Weights of a small self-supervised audio encoder (BEST-RQ).
Model: 15.8M parameters, log mel input, arch jasper, norm layernorm, activation relu, depths [4, 9, 4], widths [128, 192, 288].
Training: adamw at rate 0.0031, batches of 128.
Data: trained on synthesized solo parts of chorales (CocoChorales), 39062 training examples, 122.6 epochs.
Rows from block 8 of a small self-supervised audio encoder (BEST-RQ), named by matrix and row number. Rows with one number belong to one channel. Each number is 128 + 32 x the weight over its row's rms, rounded and kept within 0 to 255. All counts start at 0. After the name is the row's rms in percent of the matrix's.
After each channel's rows are labels from the 100 clips, of 14976, where the channel reaches its highest value: "responds to" is what is common among them; "peak on" is the class under the peak. Only what is clearly more common there than usual is listed. The data: synthesized solo parts of chorales (CocoChorales). In brackets: how many of the 100.
# convs0: first width-11 conv (model.blocks.8.convs.0.weight, 192x192x11, each kernel summed), inputs 64-127
# convs1: second width-11 conv (model.blocks.8.convs.1.weight, 192x192x11, transposed, each kernel summed), outputs 64-127

convs0.53 079 [116 133 179 194 122 154 126 175 201 159 125  80 144 116 173 131 168 117 144 137 171 152 149 175 174  91 144 165 134 133  54 185 100 123 155 148 145  97 165 126 101 207 124 113  89 126 106 155 139 153 155 140 127  51  90 153  99 208 116 125 132 103 149 104]
convs1.53 111 [114  90 143  92 150  71  97 136 100 118  90 130 163 136 136  80 121 119 140 103 112 106  92 127 103  93 168 121  69 105 165 159  98 165 161 119  82 105 103 118  93 126 108  99 103 116  65  71  88 122 125  97 117 104 157 108 117 129 128  52 158 143  97 108]
responds to: note F#4 (94); violin (64); note G#4 (40); note B4 (38)
peak on: F#4 (92)

convs0.14 111 [133 162 142 110 127 128 164  78 151 114 111  63 129 140 170 128 155  67  93 119 157 185 140 151 147 172 187  98 152 114 153 133  75 155 119 158  87 168 140 103 128 153 157 116 106 119 149 118 179  99 121 122  73 144 148 137 104 129 105 128 175 119 103 159]
convs1.14 113 [111 143  74 110 211 121 153 121 128 144 169 144 100 113 145 140 133 111 203 135 122 144 188 132 144 154 223 121  95 192 151 148 182 132 151 156 144  91 132  95 158 130  91 129 117 126 142 117 117 131 110 109 127 132 168 163 124 129 109 124  54 158 131 129]
responds to: note C4 (88); clarinet (54)
peak on: C4 (79)

convs0.51 103 [ 76  88 153 145 164 103 109 174 196 174 124 110 118 127 120 153 195 131 133 107 149 161 129 140 124 147 118 129 122 149 195 175 146 145 172 168 161 153 152 156  88 173  82 134 145 113 156 104 129 141 142  98 115 144  64 127 136 178 142 123 169 185 118 123]
convs1.51 161 [ 90 160 126 143  83 129 172 116 154 166 180 143 139 124 176 185 201  92  94 119  90 143 115 119 135 157 101  95 136 110 158 118 139 122 128 165 178 135 118 107 192 134 145 121 129 156 160 158 170  98 124 119 119 110 104 161 168  95 128 115 136 152 125 115]
responds to: cello (88); note C4 (59); note A#3 (52); note C#4 (46)
peak on: C4 (52)

convs0.77 112 [137 167 128 135 116 204 110 131  82 172 198 162  95  89 130 144 137  96 152 153 124 137 147 112 160 124 148 119 104 107  95 204 123 150 111 101 100 133  88 108 137  92 137 109 109 111  72 183 184 118 110 111 120 114 145 175 114 158  82  80 145 111 167 152]
convs1.77 132 [149 154 151 136 178 125 140 144 141  75 132 156 110 123 159 114 130 159 180 148 118 102 174 185 143 174 109 159 158 179 102 149  75  89 123 121 112 108 145 129 111 140 107 133 148 106 171 155 149 116 151 154 149 160 218 107 143 114 161 153  85 181 135 124]
responds to: note C#5 (45); oboe (38); note C5 (36); instrument: bassoon (30)
peak on: C#5 (44); C#4 (28)

convs0.33 103 [104 113  59 111 122 188  76 121 140 108 124 121 143 134 136 104 125  84 112  81 202 129 138 138 160 125 236 153  98 119 131 109 127 131 144 158 154 164  88 165 155 120  97 130 165 102 170 116 248 138 152  98 127 131 137 134 102 151 147 143 104  93 147 164]
convs1.33 122 [ 86  93 111  97 197 115 126 139 141 134 136 174 135 132 116 139 152 129 167  96 133 144 153 164  86 110 162  30 121 142 157 128 122 182 133 137 104 133 105 111 154 106 186 152 130 113 155 137 128 124 116  92 109 143 164 147  90 113 111  47  99 193 136 119]
responds to: note D#4 (44); note C4 (43); clarinet (41); trombone (28)
peak on: C4 (41); D#4 (35)

convs0.65 102 [151 123 111 103 128 159 186  93 114  92 150 170 138 136  97  91 115 185 140  92 111  10 198 171 109  98 147 121 122  94 109 150 114  72 128  91 108 130 109 101 133 112 106 104 121 120 144 152 102 136 149 200 165 201 147 105 108  68 121 152  28 136 140 169]
convs1.65 149 [151 132 167 129  89 142 154 144 138 110 157 167 116 176 169 151 127 163 110 143 132 199 225  91 151 132 184 181 149 141 139 149  89 109 127 155 105 148 154 169 155 156 123 161 145 101 192 157 149 157 150 168 161 157 174 104 117 134 106 195 144 155 168 134]
responds to: note C#4 (100); bassoon (93); note C4 (46); note G#3 (31)
peak on: C#4 (98)

convs0.129 111 [206 106 114 154  68 111 122 133 143 157 176 112 130 133 129 135  94 104 127 123 114 117  99  75 152 131 123  91 137 163  96 153 129 113  97  82 104 158 117 119  85 141  78 122 145 127  86 127 142 147 108 217 101 173 160 127 173 164 118 161 131 185 148  37]
convs1.129 146 [138 112 131 126 214 133 140 162 157 109 112 212 128 167 159 142 110 136 137 125 137 153  61 137 103 121 163 164 140 108 184  71 171 157 120 168 139 136 154 195 185 153 183 169 139 188  90 120 113 108 102 166 156 121 199  80 140 119  90 133 103 150 142 139]
responds to: clarinet (92); note D4 (60); note E4 (41); note F4 (39)
peak on: D4 (57)

convs0.164 109 [152  67 119 102 103 107 171 140 112 110  84 101 153 169 120 139  97  97  70  94 139 114  70  57 139 137  54 140 142 121  53 119 145 108 113 151 115 139  67 134 120  95 105  89 157 101 156  91 116 118 137 112  75 127 168 116 159 131 131 129 128 128 148 145]
convs1.164 136 [141  87 138 117 165 122 131 113 153 127 115 141 142 156 160 119  53 135 200  91 126 128  84 147 101 133  98 159 122 128 127 106 105 155 115 125 107 165 107 137 189 124 151 155 160 168  84  82  87 149 153 110 120 112 182 149 110 130 162 121  24 153 106 106]
responds to: note D#4 (78); cello (29); trombone (27)
peak on: silence (96)

convs0.4 115 [127 154  99  92 143  95 158 183 172 130 125 141 163 164 122 128 127 186 115 139 166  84 147 108  96 151 111 157 142 143 149  72 144 170 161 190 141 168 145 136 126 152 146  80 101  87 154 133 131  80 113 176 115 170 136 118  94 152  66 197  54  88  99 108]
convs1.4 152 [138 165 168 163 153 148 176 162 100 130 145 177 135 114 158 186 103 174 199 135 130 181 181  96 124  49 159 136 112 139 161 142 137 162 141 100 121 138 185 114 173 136  96 115 154 137 173 189 156 154 174 167 106 143 150 155 135 123 139 124 129 124 131 173]
responds to: note D#4 (78); cello (65); note D4 (34); note C4 (28)
peak on: D#4 (77)

convs0.172 102 [209 132 120 183 112 146 157 113 186 117 133  91 193 173  94 133  57 141  20 187  95 133 215 142 102 122 118 136 155 152  91 142 130 129 209 166  99 164 126 143 129 157  59  94  99 115 117 118 198 143 159 140 127 141 130 114 175 166  75 202 110 142 182 105]
convs1.172 150 [ 91 152 107 129 163 146 148 188 115 124 149 174 111 101 103 178 190 177 103 145 112 169 109 111 165 199 110 121 103 125  97 159 157 113 141 128 150 108 125 129 170  91 142 123 144 122 145 130 170  96 121 138 121 141 162  68  93 125 141 114 136 175 133 161]
responds to: clarinet (93); note F#4 (68); note G4 (48); note F4 (39)
peak on: F#4 (55); G4 (33)

convs0.184 116 [122 102 112 108 105  90 136  97 170 130 128 164 139 142 139 112 146 187 177  63 119  66 150 147 138  64 163 157 171  97 142 134 113  43 130  67  98 118 111 129 131 185 110 162 174  72 194 130 201 144 140 148 131 146 163 105 114  79 154  91  50 128 131 102]
convs1.184 128 [128 184 137 125 151 129 162 154 125 107 148 158 132 139 106 161 114 146  41 154 111 178 161 114 136  96 172 126 144 101 153 138 163  77 149 105 125 127 115 155 167 137 120 133 135 115 186 146 139 153  64 131 134 159  79 197 140 160 110 126 129 149 157 145]
responds to: note C#4 (41); clarinet (30); note A4 (28); note A5 (25)
peak on: C#4 (40); A5 (25)

convs0.155 087 [ 76 141 159 127 164 153 100 109 122 158 117 130 174 106 120 125  98  70 125 114 111 172  75 153 112 132  97 137 144 166 106 164 124  96  64  80 132 143 114 127 112 131 154  77 165 140 138 142  75 144 101 162 150  86 151 186 142 112  66 131 120 118 170 131]
convs1.155 111 [108 134 116  79 138 123 114 134 104  95 131 141 107 111 117 125 132 180 131 125  97 110 133 149 147 118 109 146 122 100 113 111 131 102 121 145  75 114  83 142 174 130 128 115  68 115 125 123  82 142 106  94 129 136 121 120 149 168 138  97 126 104 135 142]
responds to: bassoon (42); note A#3 (27); note F3 (25)
peak on: silence (50)

convs0.89 111 [142 113 162  92 126 119 109  51 139 152 109 175 131 207 111  92 162 116 123  84 174  98  72 152 124 141  53 146 133 154 121 123 108 131 128  79 164 105 200 196 100  98 119 144 110 121 108 106  68 157  89  79  94 146 157 115 156 111 132 124  96 105  27 136]
convs1.89 136 [148 153 192 125 150 174 128 139 150 110 179 230 118 123 127 133 176 141  68 155 129 120  98 157 137 172 140 151 168 187 120 120 119 111 131 112 144 182 136 154 103 180 134 139 141 126 144 129 149 156 141 149 144 138 149 140 139 140 181 149  98 135 142 144]
responds to: note C#4 (80); cello (76); note C4 (45); note A#3 (27)
peak on: C#4 (77)

convs0.122 110 [ 76 128  82 158  88  90 202  87  97  18 106 143  79  61  67 153  80 157 111 102 146 155 132 125 144 105 133 159 115  69 125 113 109 139  95 148 161 123 124 131 160  90  71 101 170 125 161  99 126 121 139 139 143 149 118  84 129  70  95  84 155 126 121 127]
convs1.122 161 [133 122 124  71 173 121 152 131 135 118 131 120 142 121 138 130 104 140 133  97 116 111 173 167 134 125 152 149  96 123  98 142 108 133 150 123 100 124  94  93 214 116 155 141 124 152 124  84 119 174 130 110 115 108 123 124 114 108 152  66  64 141 122 129]
responds to: cello (71); note D#4 (41); note C4 (36)
peak on: silence (100)

convs0.82 106 [ 92 186 128  72 134 110 113 137 117 132 134  87 155 109 147  95 158 129 122 126 129 144  98 102 139 159 118  65 156 115 158  94 139 148 145 136 143 143 152  97 121 152 144  80  89 129 128 149 142 126  92 137 118 159 177 110  88 136 155 136 174 139 171 121]
convs1.82 114 [109  90 116 110 163 113 113 102 116 135 107 181 145  84  70 110 136 125 187 134  95 132 137 138 151  91  85  65 126 134 191 136 130 175 111 139 133  66 122  70 109 125  83 120 117 122 110 101 138 161 101 122 129 120 114 116 103 102 139  68 157  72  91 100]
responds to: bassoon (71); note G3 (41); note C4 (40); note D#4 (37)
peak on: G3 (30); D#4 (27)

convs0.74 118 [182 145 186 121 137 112 155 186 184 109  95  75 101 145 113 117 136  85  76  92 145  43 148 115 147  89 123 190 117 119 105 122 102  74 156  64 171 130 125  81 121 129 166 145 181  99  92 135 173 113 125 173  92 166  92 138  96 167  95 172 124 117 116 190]
convs1.74 126 [136 142 110 136 110 134 113 100 137  85 141 126 164 121 131 106 111 110 146 137 133 196 163 112 119 142 209 154 108  62 121 122 135 152 132 147 100 141 148 130  97 162  64 143 147 137 135 121 141 151 114 159 133 130 116  67 154 116 117 185 175  94 153  64]
responds to: note C#5 (72); note F3 (27); bassoon (27); note D#5 (25)
peak on: C#5 (72); F3 (27)

convs0.101 132 [100 125 137 116 152 106 119  65  35 100  71 140 150 136 179 156 115 141 128 175 105 146  72 142  66 153 142 145 170 101 111 110  82 126 117 139  43  70 140 200 114 107 142 125 149 159 100 170  84 107 104 134 180 107 167 143 149  90 140  87 156 165 156 155]
convs1.101 132 [125 145 117 138  88 130 125 111 134 109 140 136  95 125 113 116 101 109 160 108 125 205  99 141 158 112 117 127 185 146  90 131 113  73 113 167 150 136 123 134 115 136 134 114 141  80  91  97 160  92  90 128 126 118  87 165 112 129 105 127 159  82 109 125]
responds to: note E5 (95); violin (95); note F#5 (39); note D5 (37)
peak on: E5 (95)

convs0.78 119 [ 99 135 172  70 152  59 121 147 126 122 105 132  78  76 172  97 120 102  82 142 127  91 119 107 101 147 183 154 125 132 107 151 125 124 158  61 178 147 141 135 142 139 156 111 133 135 121  87 210 142 165  67 104  86 151  97 158 133 138 114 122 139 138 155]
convs1.78 151 [117 214 168 182 147 142 158 106 127  88 127 137 110  48 164 129 137 124 147 166 129 142 138 121 136 142 141 164 158 163 100 122 101 116 131  68  73  95 170  91 160 134 101 112 123 131 167 121 158 126 130 140 149 154 119 131 126 139 121 174  87 179 142 103]
responds to: note C#4 (64); bassoon (56)
peak on: C#4 (64)

convs0.47 102 [204 162 122 122 129 114 164 128 122 138 105  94 120  87 126 116  84 124 125 168 112  74 148 171  93 121  75 133 177 147 169  95 103 102 136 139 110 147  94 151 113 102 162 163 105  87  99  88  47 119 151 171 110 166 107  48 153 142 187 159 129  97 160 150]
convs1.47 111 [ 83 167 119 149 147 135 156 154  83  47 129 123 101  57  74 137 148 154 128 123 115 155 147 133 158 130 112 127  81 140 219 155 125 171 116 121 113  68 123  46 153 129  67 104 145 145 142 136 132  99 118 130 121 127 167 143 183 109  57 137 114 106 148  83]
responds to: note C#4 (70); clarinet (43); bassoon (32)
peak on: C#4 (56)