config = dict(
    model='self-supervised audio encoder (BEST-RQ)',
    dataset='synthesized solo parts of chorales (CocoChorales)',
    train_examples=39062,
    n_mels=64,
    hop_length=160,
    input='log_mel',
    win_length=400,
    codebook_size=256,
    mask_prob=0.08,
    arch='jasper',
    norm='layernorm',
    activation='relu',
    depths=[4, 9, 4],
    kernel_size=11,
    stem='single',
    widths=[128, 192, 288],
    init='trunc_normal_002',
    residual_init='none',
    optimizer='adamw',
    lr=0.0031,
    beta1=0.8,
    beta2=0.999,
    eps=1e-10,
    grad_clip=1.0,
    steps=37400,
    batch_size=128,
    epochs=122.6,
    lr_schedule='linear',
    final_lr_fraction=0.1,
    warmup_steps=7480,
    weight_decay=0.08,
)
Rows from block 12, named by matrix and row number. Rows with one number belong to one channel. Each number is 128 + 24 x the weight over the matrix's rms, rounded and kept within 0 to 255. All counts start at 0.
# convs0: first width-11 conv (model.blocks.12.convs.0.weight, 192x192x11), inputs 35-41, a 11 kernel for each
# convs1: second width-11 conv (model.blocks.12.convs.1.weight, 192x192x11, transposed), outputs 35-41, a 11 kernel for each
convs0.131 [100 119 146 126 128 135 117  96 116 109 156 178 167 154 148 138 137 123 111 111 128 144 124  99  80 110 120 149 143 129 151  91 138 139 143 147 147 142 130 140 143 125 154 151 100 138 129 146 130  86 107  55 134  58 121 107 137 119 151 132 126 115 116 101 119 129 140 123 158 175 166 133 128 171 170 152 138]
convs0.132 [135 123 143 118 118 128 111 114 139 120 149 154 141 133 119 112 113 112 124 138 152 160 139 122 100 142 141 155 147 145 140 115 138 125 117 131 125 113 115 123 140 120 148 140 101 139 136 176 148 122 116 105 150 102  94 129 148 118 141 135 127 131 138 129 115 121 147 129 149 153 139 138 129 163 148 136 119]
convs0.133 [144 142 132 129 129 124 116 122 114 117 118 105 116 129 151 168 184 192 196 196 192 185 156 155 166 171 170 159 156 146 151 143 143 130 123 120 106 102 114 144 141 147 157 160  48  70  70  97  89 123 136 152 139 121 103 140 139 133 133 130 119 126 182 179 150 154 121 100 105 103 109 122 147 155 141 162 156]
convs0.134 [111  95 122  96 125 129 107  80 127  97 157 153 134 119 116 105  98  84 105 121 136 137 118  89  79 107 108 124 113 113 135  98 139 110 116 156 140 126 115 128 142 121 124 108 121 116 129 155 149 112 125  83 138  55  99 129 157  78 117 133 146 143 154 141 152 134  97 101 149 183 176 154 134 162 158 136 103]
convs0.135 [171 159 143 152 143 132 133 138 157 135 160  86  91  95  91  96 134 145 144 138 139 122 174 173 155 149 142 133 133 128 123 102 103 110 109 126 133 130 135 133 159 176 200 212  84 100 108 106 110  81  68  53  40  46  51 140 125 143 182 148 153 163 147 124 113 100 149 138 153 131 112 106 107 143 183 198 183]
convs0.136 [147 129 134 116 119 135 115 124 143 134 151 159 146 139 121 115 115 119 132 143 152 160 130 114  85 143 140 154 145 152 142 120 139 120 122 129 110  98  99 106 115  97 135 137  98 138 136 191 157 138 139 139 177 138 108 141 157 141 149 134 137 129 128 122 115 130 156 124 141 144 130 129 118 152 144 133 120]
convs0.138 [116 136 130 137 137 143 122 133 141 141 165 142 161 156 154 143 152 154 166 164 172 182 125 120 140 149 173 136 166 118 145 103 127 136 123 113 106  94 115 123 132 100 124  95 151 144 123 151 117  94 126 111 147 152 142 149 147 106 110 144 135 133 138 126 125 114 165 142 124 147 142 143 104 137 119 118 121]
convs0.139 [132 128 122 113 141 154 169 142 178 145 173  59  62  86 102 134 160 169 170 158 148 118  71  58  77  57 101 101 138 135 145 118 117 106 119 149 148 168 178 171 154 165 156 138  87  63  94  55 117 110 143 118 147 118 126 136 132  96 125 105 164 129 153 138 144 115 126 123 149 131 167 176 151 136 121 135 116]
convs0.140 [182 188 191 164 141 123 108 152 122 155 120  95 103 121 114 115 109 123 146 167 179 187 126 137 132 146 130 135 134 141 132 110 111  96 102 112 128 140 148 123 145 126 154 152 115 152 146 158 131 139 150 136 110  93 105  68  81 102 114  99  97 133 115 162 159 148 116 117 134 132 132 131  93 121 129 141 149]
convs0.141 [142 122 107 106 117 110 106  87  57 111 112 143 154 158 149 129  95  91  72  54  42  42 114 141 125 119 120 139 137 140 128  96  85 144 141 130 127 106  82  77  85  95 131 151 142 146 114 114 110 114 105 106 129 145 138 138 122 171 147 131 132 144 127 127 116 112 112 124 137 153 128  79  71  79 114 141 134]
convs0.142 [118 105 133 119 109 130 114 119 138 129 145 151 142 133 123 115 111 104 112 122 130 142 126 116  95 140 128 155 145 153 148 131 155 128 117 136 133 115 111 115 134 116 147 146 106 136 131 183 154 133 133 131 175 123 110 122 149 107 139 126 126 128 135 129 119 129 138 133 157 158 145 136 124 161 152 141 127]
convs0.143 [117 123 144 145 151 142 151 131 132 102  92 124 109 103 103 101 120 104  99  98  91  94 125  75  96  82 105  76  80  74 111  94 127 107 116 140 129 115 117 148 159 140 112 103 144  99 139 125 141  93 134  91 100  95 139  90  98  85 122 119 142 146 126  97 132 129 117 120 114 113 109 154 181 191 176 136  92]
convs0.144 [148 137 148 121 132 140 118 117 138 122 159 165 153 145 129 119 122 123 131 143 159 167 137 113  91 137 145 154 150 143 141 102 128 129 131 139 127 120 121 125 131 112 146 140  85 136 134 169 140 108 104  90 143 101  94 135 153 141 151 143 135 130 134 118 109 119 159 127 144 152 140 136 125 158 145 130 112]
convs0.145 [ 58  95  70  99  83 130 114 141 143 117 123 127 109 100  99 110 113 113 125 129 115 105  66 100 104 117 114 113 102 121 104  81  96 128 121 121 142 166 158 134 123 135 135 146 176 170 137 134 100 107 113  94 116 116 163 120 166 154 127 118 121 130 137 130 135 138 137 125 119 104 113 114 132 147 149 155 127]
convs0.146 [150 141 131 127 143 159 160 166 159 148 117 148 184 197 200 170 163 133 113  74  58  35 121 122 126 113 132 126 140 137 151 155 157 111 130 149 157 152 152 135 137 139 142 126  81  69  84 106 126 103 118 111 160 140 106 151 154 156 137 152 156 169 159 167 172 135  93 122 122 155 164 159 110 101  92  99 112]
convs0.147 [106 114 146 111 110 123 116 100 123  96 138 153 147 134 132 125 124 115 126 137 149 158 117 103  92 118 124 138 148 139 148 116 147 156 133 152 157 139 133 137 156 140 157 140 108 133 139 166 144 110  99  68 120  69 122 117 146 104 137 128 114 130 143 129 119 126 150 146 164 168 155 143 135 173 163 145 116]
convs0.148 [156 167 142 122 122 121 142 130 101 106  79 152 120 114  96 101  90 106 143 158 126  96 138 110 121 139 125 104  89 124 126 132 102 168 160 108  93  87  95 107 137 118 110 141 141 125 143 161 143 117 114 109  95  85  99 128 144 135  91  80 111 109 133 141 126 126 168 160 142 109 118 108 117 102 127 123 122]
convs0.149 [144 134 140 123 125 139 113 121 139 132 160 168 156 149 133 126 129 133 138 143 156 165 140 117  93 145 151 162 153 150 146 109 135 123 136 135 116 111 112 120 120 101 143 137  79 137 129 174 142 118 120 111 163 119 103 133 151 151 156 137 139 125 123 113 107 124 163 127 145 149 135 129 117 149 141 132 121]
convs0.150 [145 114 158 150 148 124 145 131 160 122 130 126 132 118 116 108 114 103 107 115 129 130 150 106 127 119 133 132 133 155 146 145 137 138 132 144 135 147 156 146 126  99 104 127 139 126 129 124 102  80  87 127 162 150 129 138 126 125 149 119 134 118 131 133 116 138 134 144 161 157 142 122 125 101 115 130 123]
convs0.151 [ 73  97  87 121 119 139 121 130 112 136 149 143 142 135 123 124 118 138 150 156 154 148 113 103  93 107 105 137 122 127 109 110 104 123 150 151 179 157 132 131 141 140 149 151 163 185 184 126 131 151 149 149 146  82  81 129  82 116 109 115 114 103  86 105  96  77 116 122 103 136 119  99 114 127 127 130 102]
convs1.131 [125 147 143 126 114 131 135 150 136 147 172  96 142 128  96 123 150 143 141  96 118 102 105 110 118 101 110 158 133 171 131 164 163  99 104 141 124 131 143 129 162 141 157 167 138 123  99  76 110 127 164 166 152 150 103 192 182 162 103  92 166 159 165 143 169 184 143 113 112 122 112 137 142 167 136 129 126]
convs1.132 [128 128 128 128 128 128 128 128 128 128 128 129 129 128 127 127 127 127 127 128 128 122 128 128 128 128 128 128 128 128 128 127 128 128 132 130 128 127 126 127 128 127 127 134 128 127 127 127 126 126 128 130 129 132 130 127 128 127 127 129 129 129 128 128 128 128 128 128 128 128 129 129 128 128 129 128 129]
convs1.133 [134 148 157 165 167 151 150 149 151 158 167 123 127 145 144 139 122 115 107 103  99  97 133 139 146 150 150 136 139 136 139 144 154 160 152 151 149 145 141 138 139 142 143 138 154 138 121  86  70  75  94  84  65  50  57 121 132 135 139 148 139 136 144 154 168 170 132 138 142 149 148 132 121 114 119 124 130]
convs1.134 [110 141 153 172 105 115  93  90  98 135 116 183 131 121  84 105  98 134 151 122 110 119 129 157 152 173 127 139 117 103 111 162 131  61  44  91 142 180 141 158 160 173 133 106 102 106 147 160 130 138 101 153 122  70  70  91  90 102 132 109 112 114  91  97 123 140  97  90 124 106  91 108 150 173 143 139 139]
convs1.135 [137 125 133 155 176 184 183 200 172 153 145 206 186 152 131 108  89 104 117 112 106 108 100  92  99 144 166 167 160 178 161 153 141 226 196 178 156 149 125 120 118 154 185 208 174 173 141 117 100  67  70  59  85  62  72  71  94 118 143 159 186 176 149 120 109 104 106 113 140 135 132 154 162 124  90  70  85]
convs1.136 [128 128 128 127 127 127 128 127 127 127 128 127 127 127 126 126 126 126 126 126 126 125 128 128 127 127 127 127 127 127 127 127 127 130 130 130 130 130 130 130 130 130 130 130 127 127 127 128 127 128 129 130 130 131 131 127 127 127 127 126 126 126 126 127 127 127 127 126 126 126 126 126 126 126 126 126 126]
convs1.138 [ 86  98  86  68  93 135 114 117 132 138 163 148 122 123 106 122 112 159 133 145 144 101  98 116 126 112 114 153 126 133 124 148 155 151 132  86  71  77  90 109  88 131 186 246 197 181 153 128 140  93 104  77 114 127 167 155 181 195 147 124 143 113 106 147 146 119 113 159 143  98 109 106 137 183 168 158 165]
convs1.139 [144 165 110 159 139  73 117 115 128 140 114 156 136 116 105 105  88  76 105  64  80   0 129 167 126 170 140 112 126 128 123 117  77 120  99  99 109 123 126 156 123 110 103 124 136 148 182 133 127 104 143 137 121 120 162 187 166 151 199 186 131 121 120 118 120 102 145 142 108  93 100 124 168 139 166 148 138]
convs1.140 [107  80  93 110 119 106 129 131 153 121 139 172 149 168 105 122  55 101  57 106  81 124 107  91 109 111 113 112 136 135 143 109 116 150 138 137 137 126 129 132 141 139 142 123 124 122  96  74  72 119 100 138 126 168 165 135 107 108 144 139 167 153 169 161 144 139 145 112 111 163 184 176 155 149 168 133 140]
convs1.141 [137 169 151 125 171 180 166 126 137 138 152 180 157 121 112 111 138 199 186 165 143 151 128 130 108 112 143 146 153 124 144 142 147  76  93 113 133 141 130  66  48  75 106 148  42  75  99 137 133 103  86 118 151 178 173 139 157 161 138 151 173 184 180 173 125 105  47  98 138 159 145 102  95 127 155 146 133]
convs1.142 [124 125 127 123 131 139 142 109 116 127 133 155 152 146 101 128 133 116 117 119 124 146 119 117 122 120 116 136 128 108 111 118 119 144 169 168 131 108 131 126 113 113 112 117 143 117 124 114 123 134 126 135 129 144 122 107 117  88 112  98 102 134 121 122 113 118 154 150 138 119 124 125 119 134 123 120 110]
convs1.143 [137 138 110 120 107  69  84 117 110 120 114 150 142 148 144 154 152 137 134 137 138 125 124 117 112 146 139 111 117 142 137 109 126  59  57  51  88  93 111 124 138 130 137 106 186 163 155 107 113 109 110 109 102 121  85  95 130  92 114 131 121 125 172 171 162 155 100  85  90 127 103 133 166 189 185 176 140]
convs1.144 [127 128 128 129 127 128 125 127 127 128 128 126 128 129 130 124 128 126 131 125 128 138 128 128 128 128 127 129 126 129 127 129 128 127 127 124 127 130 133 134 131 131 134 128 133 131 129 125 133 118 133 129 136 131 129 127 128 129 128 128 128 127 132 125 130 129 126 127 129 128 126 133 133 133 132 133 132]
convs1.145 [146 147 152 170 185 157 158 161 162 141 146 127  83  76  79 161 160 204 199 201 156 144 161 151 160 167 178 146 156 150 155 147 159 131  71  64  96 106 119  99 119 148 158 161 102 166 174 176 174 106  22  65  99 111  67 175 172 182 144 137 120 133 170 161 173 145  47  84 129 162 113 120 141 142 137 112 114]
convs1.146 [216 158 141 141 153 106 110 142 118 104  97 145 147 145 155 113  86  93 114 119 122 128 208 147 144 125 144 109 111 138 122  97  66 213 200 159 103  74 102 129 147 146 148 152  64 160 154 134 164 139 143 106 133 131 134 156 138 117 130 146 145 122 118  79  62  49 168 136 160 159 111  67  91  97 104  84  87]
convs1.147 [119 124 116 117 147 117 137 103 145 134 132 204 173 176 121 128 126 133 117 149  98 104 116 122 111 104 138 107 133 116 136 140 123 115 124 125 141 118 140 149 140 128 103  75 114 117 133 133 120 104 126 113 133 139 134  77 115 116 105 123 123 132 121 129 102 131 112 160 121 144  99 106 130 147 150 133 135]
convs1.148 [131 158 155 151 168 123 105 133 155 136 143 145 136 153 169 204 159 134 140 163 174 173 127 154 147 144 143 126 106 144 162 147 140 145 145 133 130  99  87 130 167 175 171 150  65  51  88  68  76 126 145 144 150 152 121 123 122 144 138 142 150 135  86 102  87  47 100 138 133 150 153 148 120 111  81  89 121]
convs1.149 [129 115 116 118 115 116 121 114 114 113 116 132 129 132 126 126 121 119 120 130 130 115 131 111 115 115 118 119 122 114 112 127 125 120 120 122 127 125 123 129 133 129 130 133 131 133 129 134 132 134 133 131 127 124 121 133 114 113 114 112 112 119 115 114 115 113 139 123 118 120 121 123 132 132 137 140 132]
convs1.150 [138 153 105 158 216 144 137 142 140 133 170 187 153 128 117 111 154 156 162 161 166 183 144 147 105 141 186 137  87  77 113 140 182 155 139 116 152 117 134 158 122 157 186 166  73 106 130  90 120 140 120 129 103 102  66  92  98 124 166 200 181 151 146 156 135 144  95 113 172 182 177  84 150 165 152 114 114]
convs1.151 [108 143 146 129 143 148 140 134 184 178 193 135 126  99 102 115 136 182 154 150 143 181 106 137 138 132 138 147 158 156 219 199 186  75 115 167 178 171 137 107  72  97 118 166 144 129 105  45  81  64  97 122 115 116 136 124 148 141 131 154 174 166 164 186 216 171  57  79 124 166 201 211 187 167 175 201 183]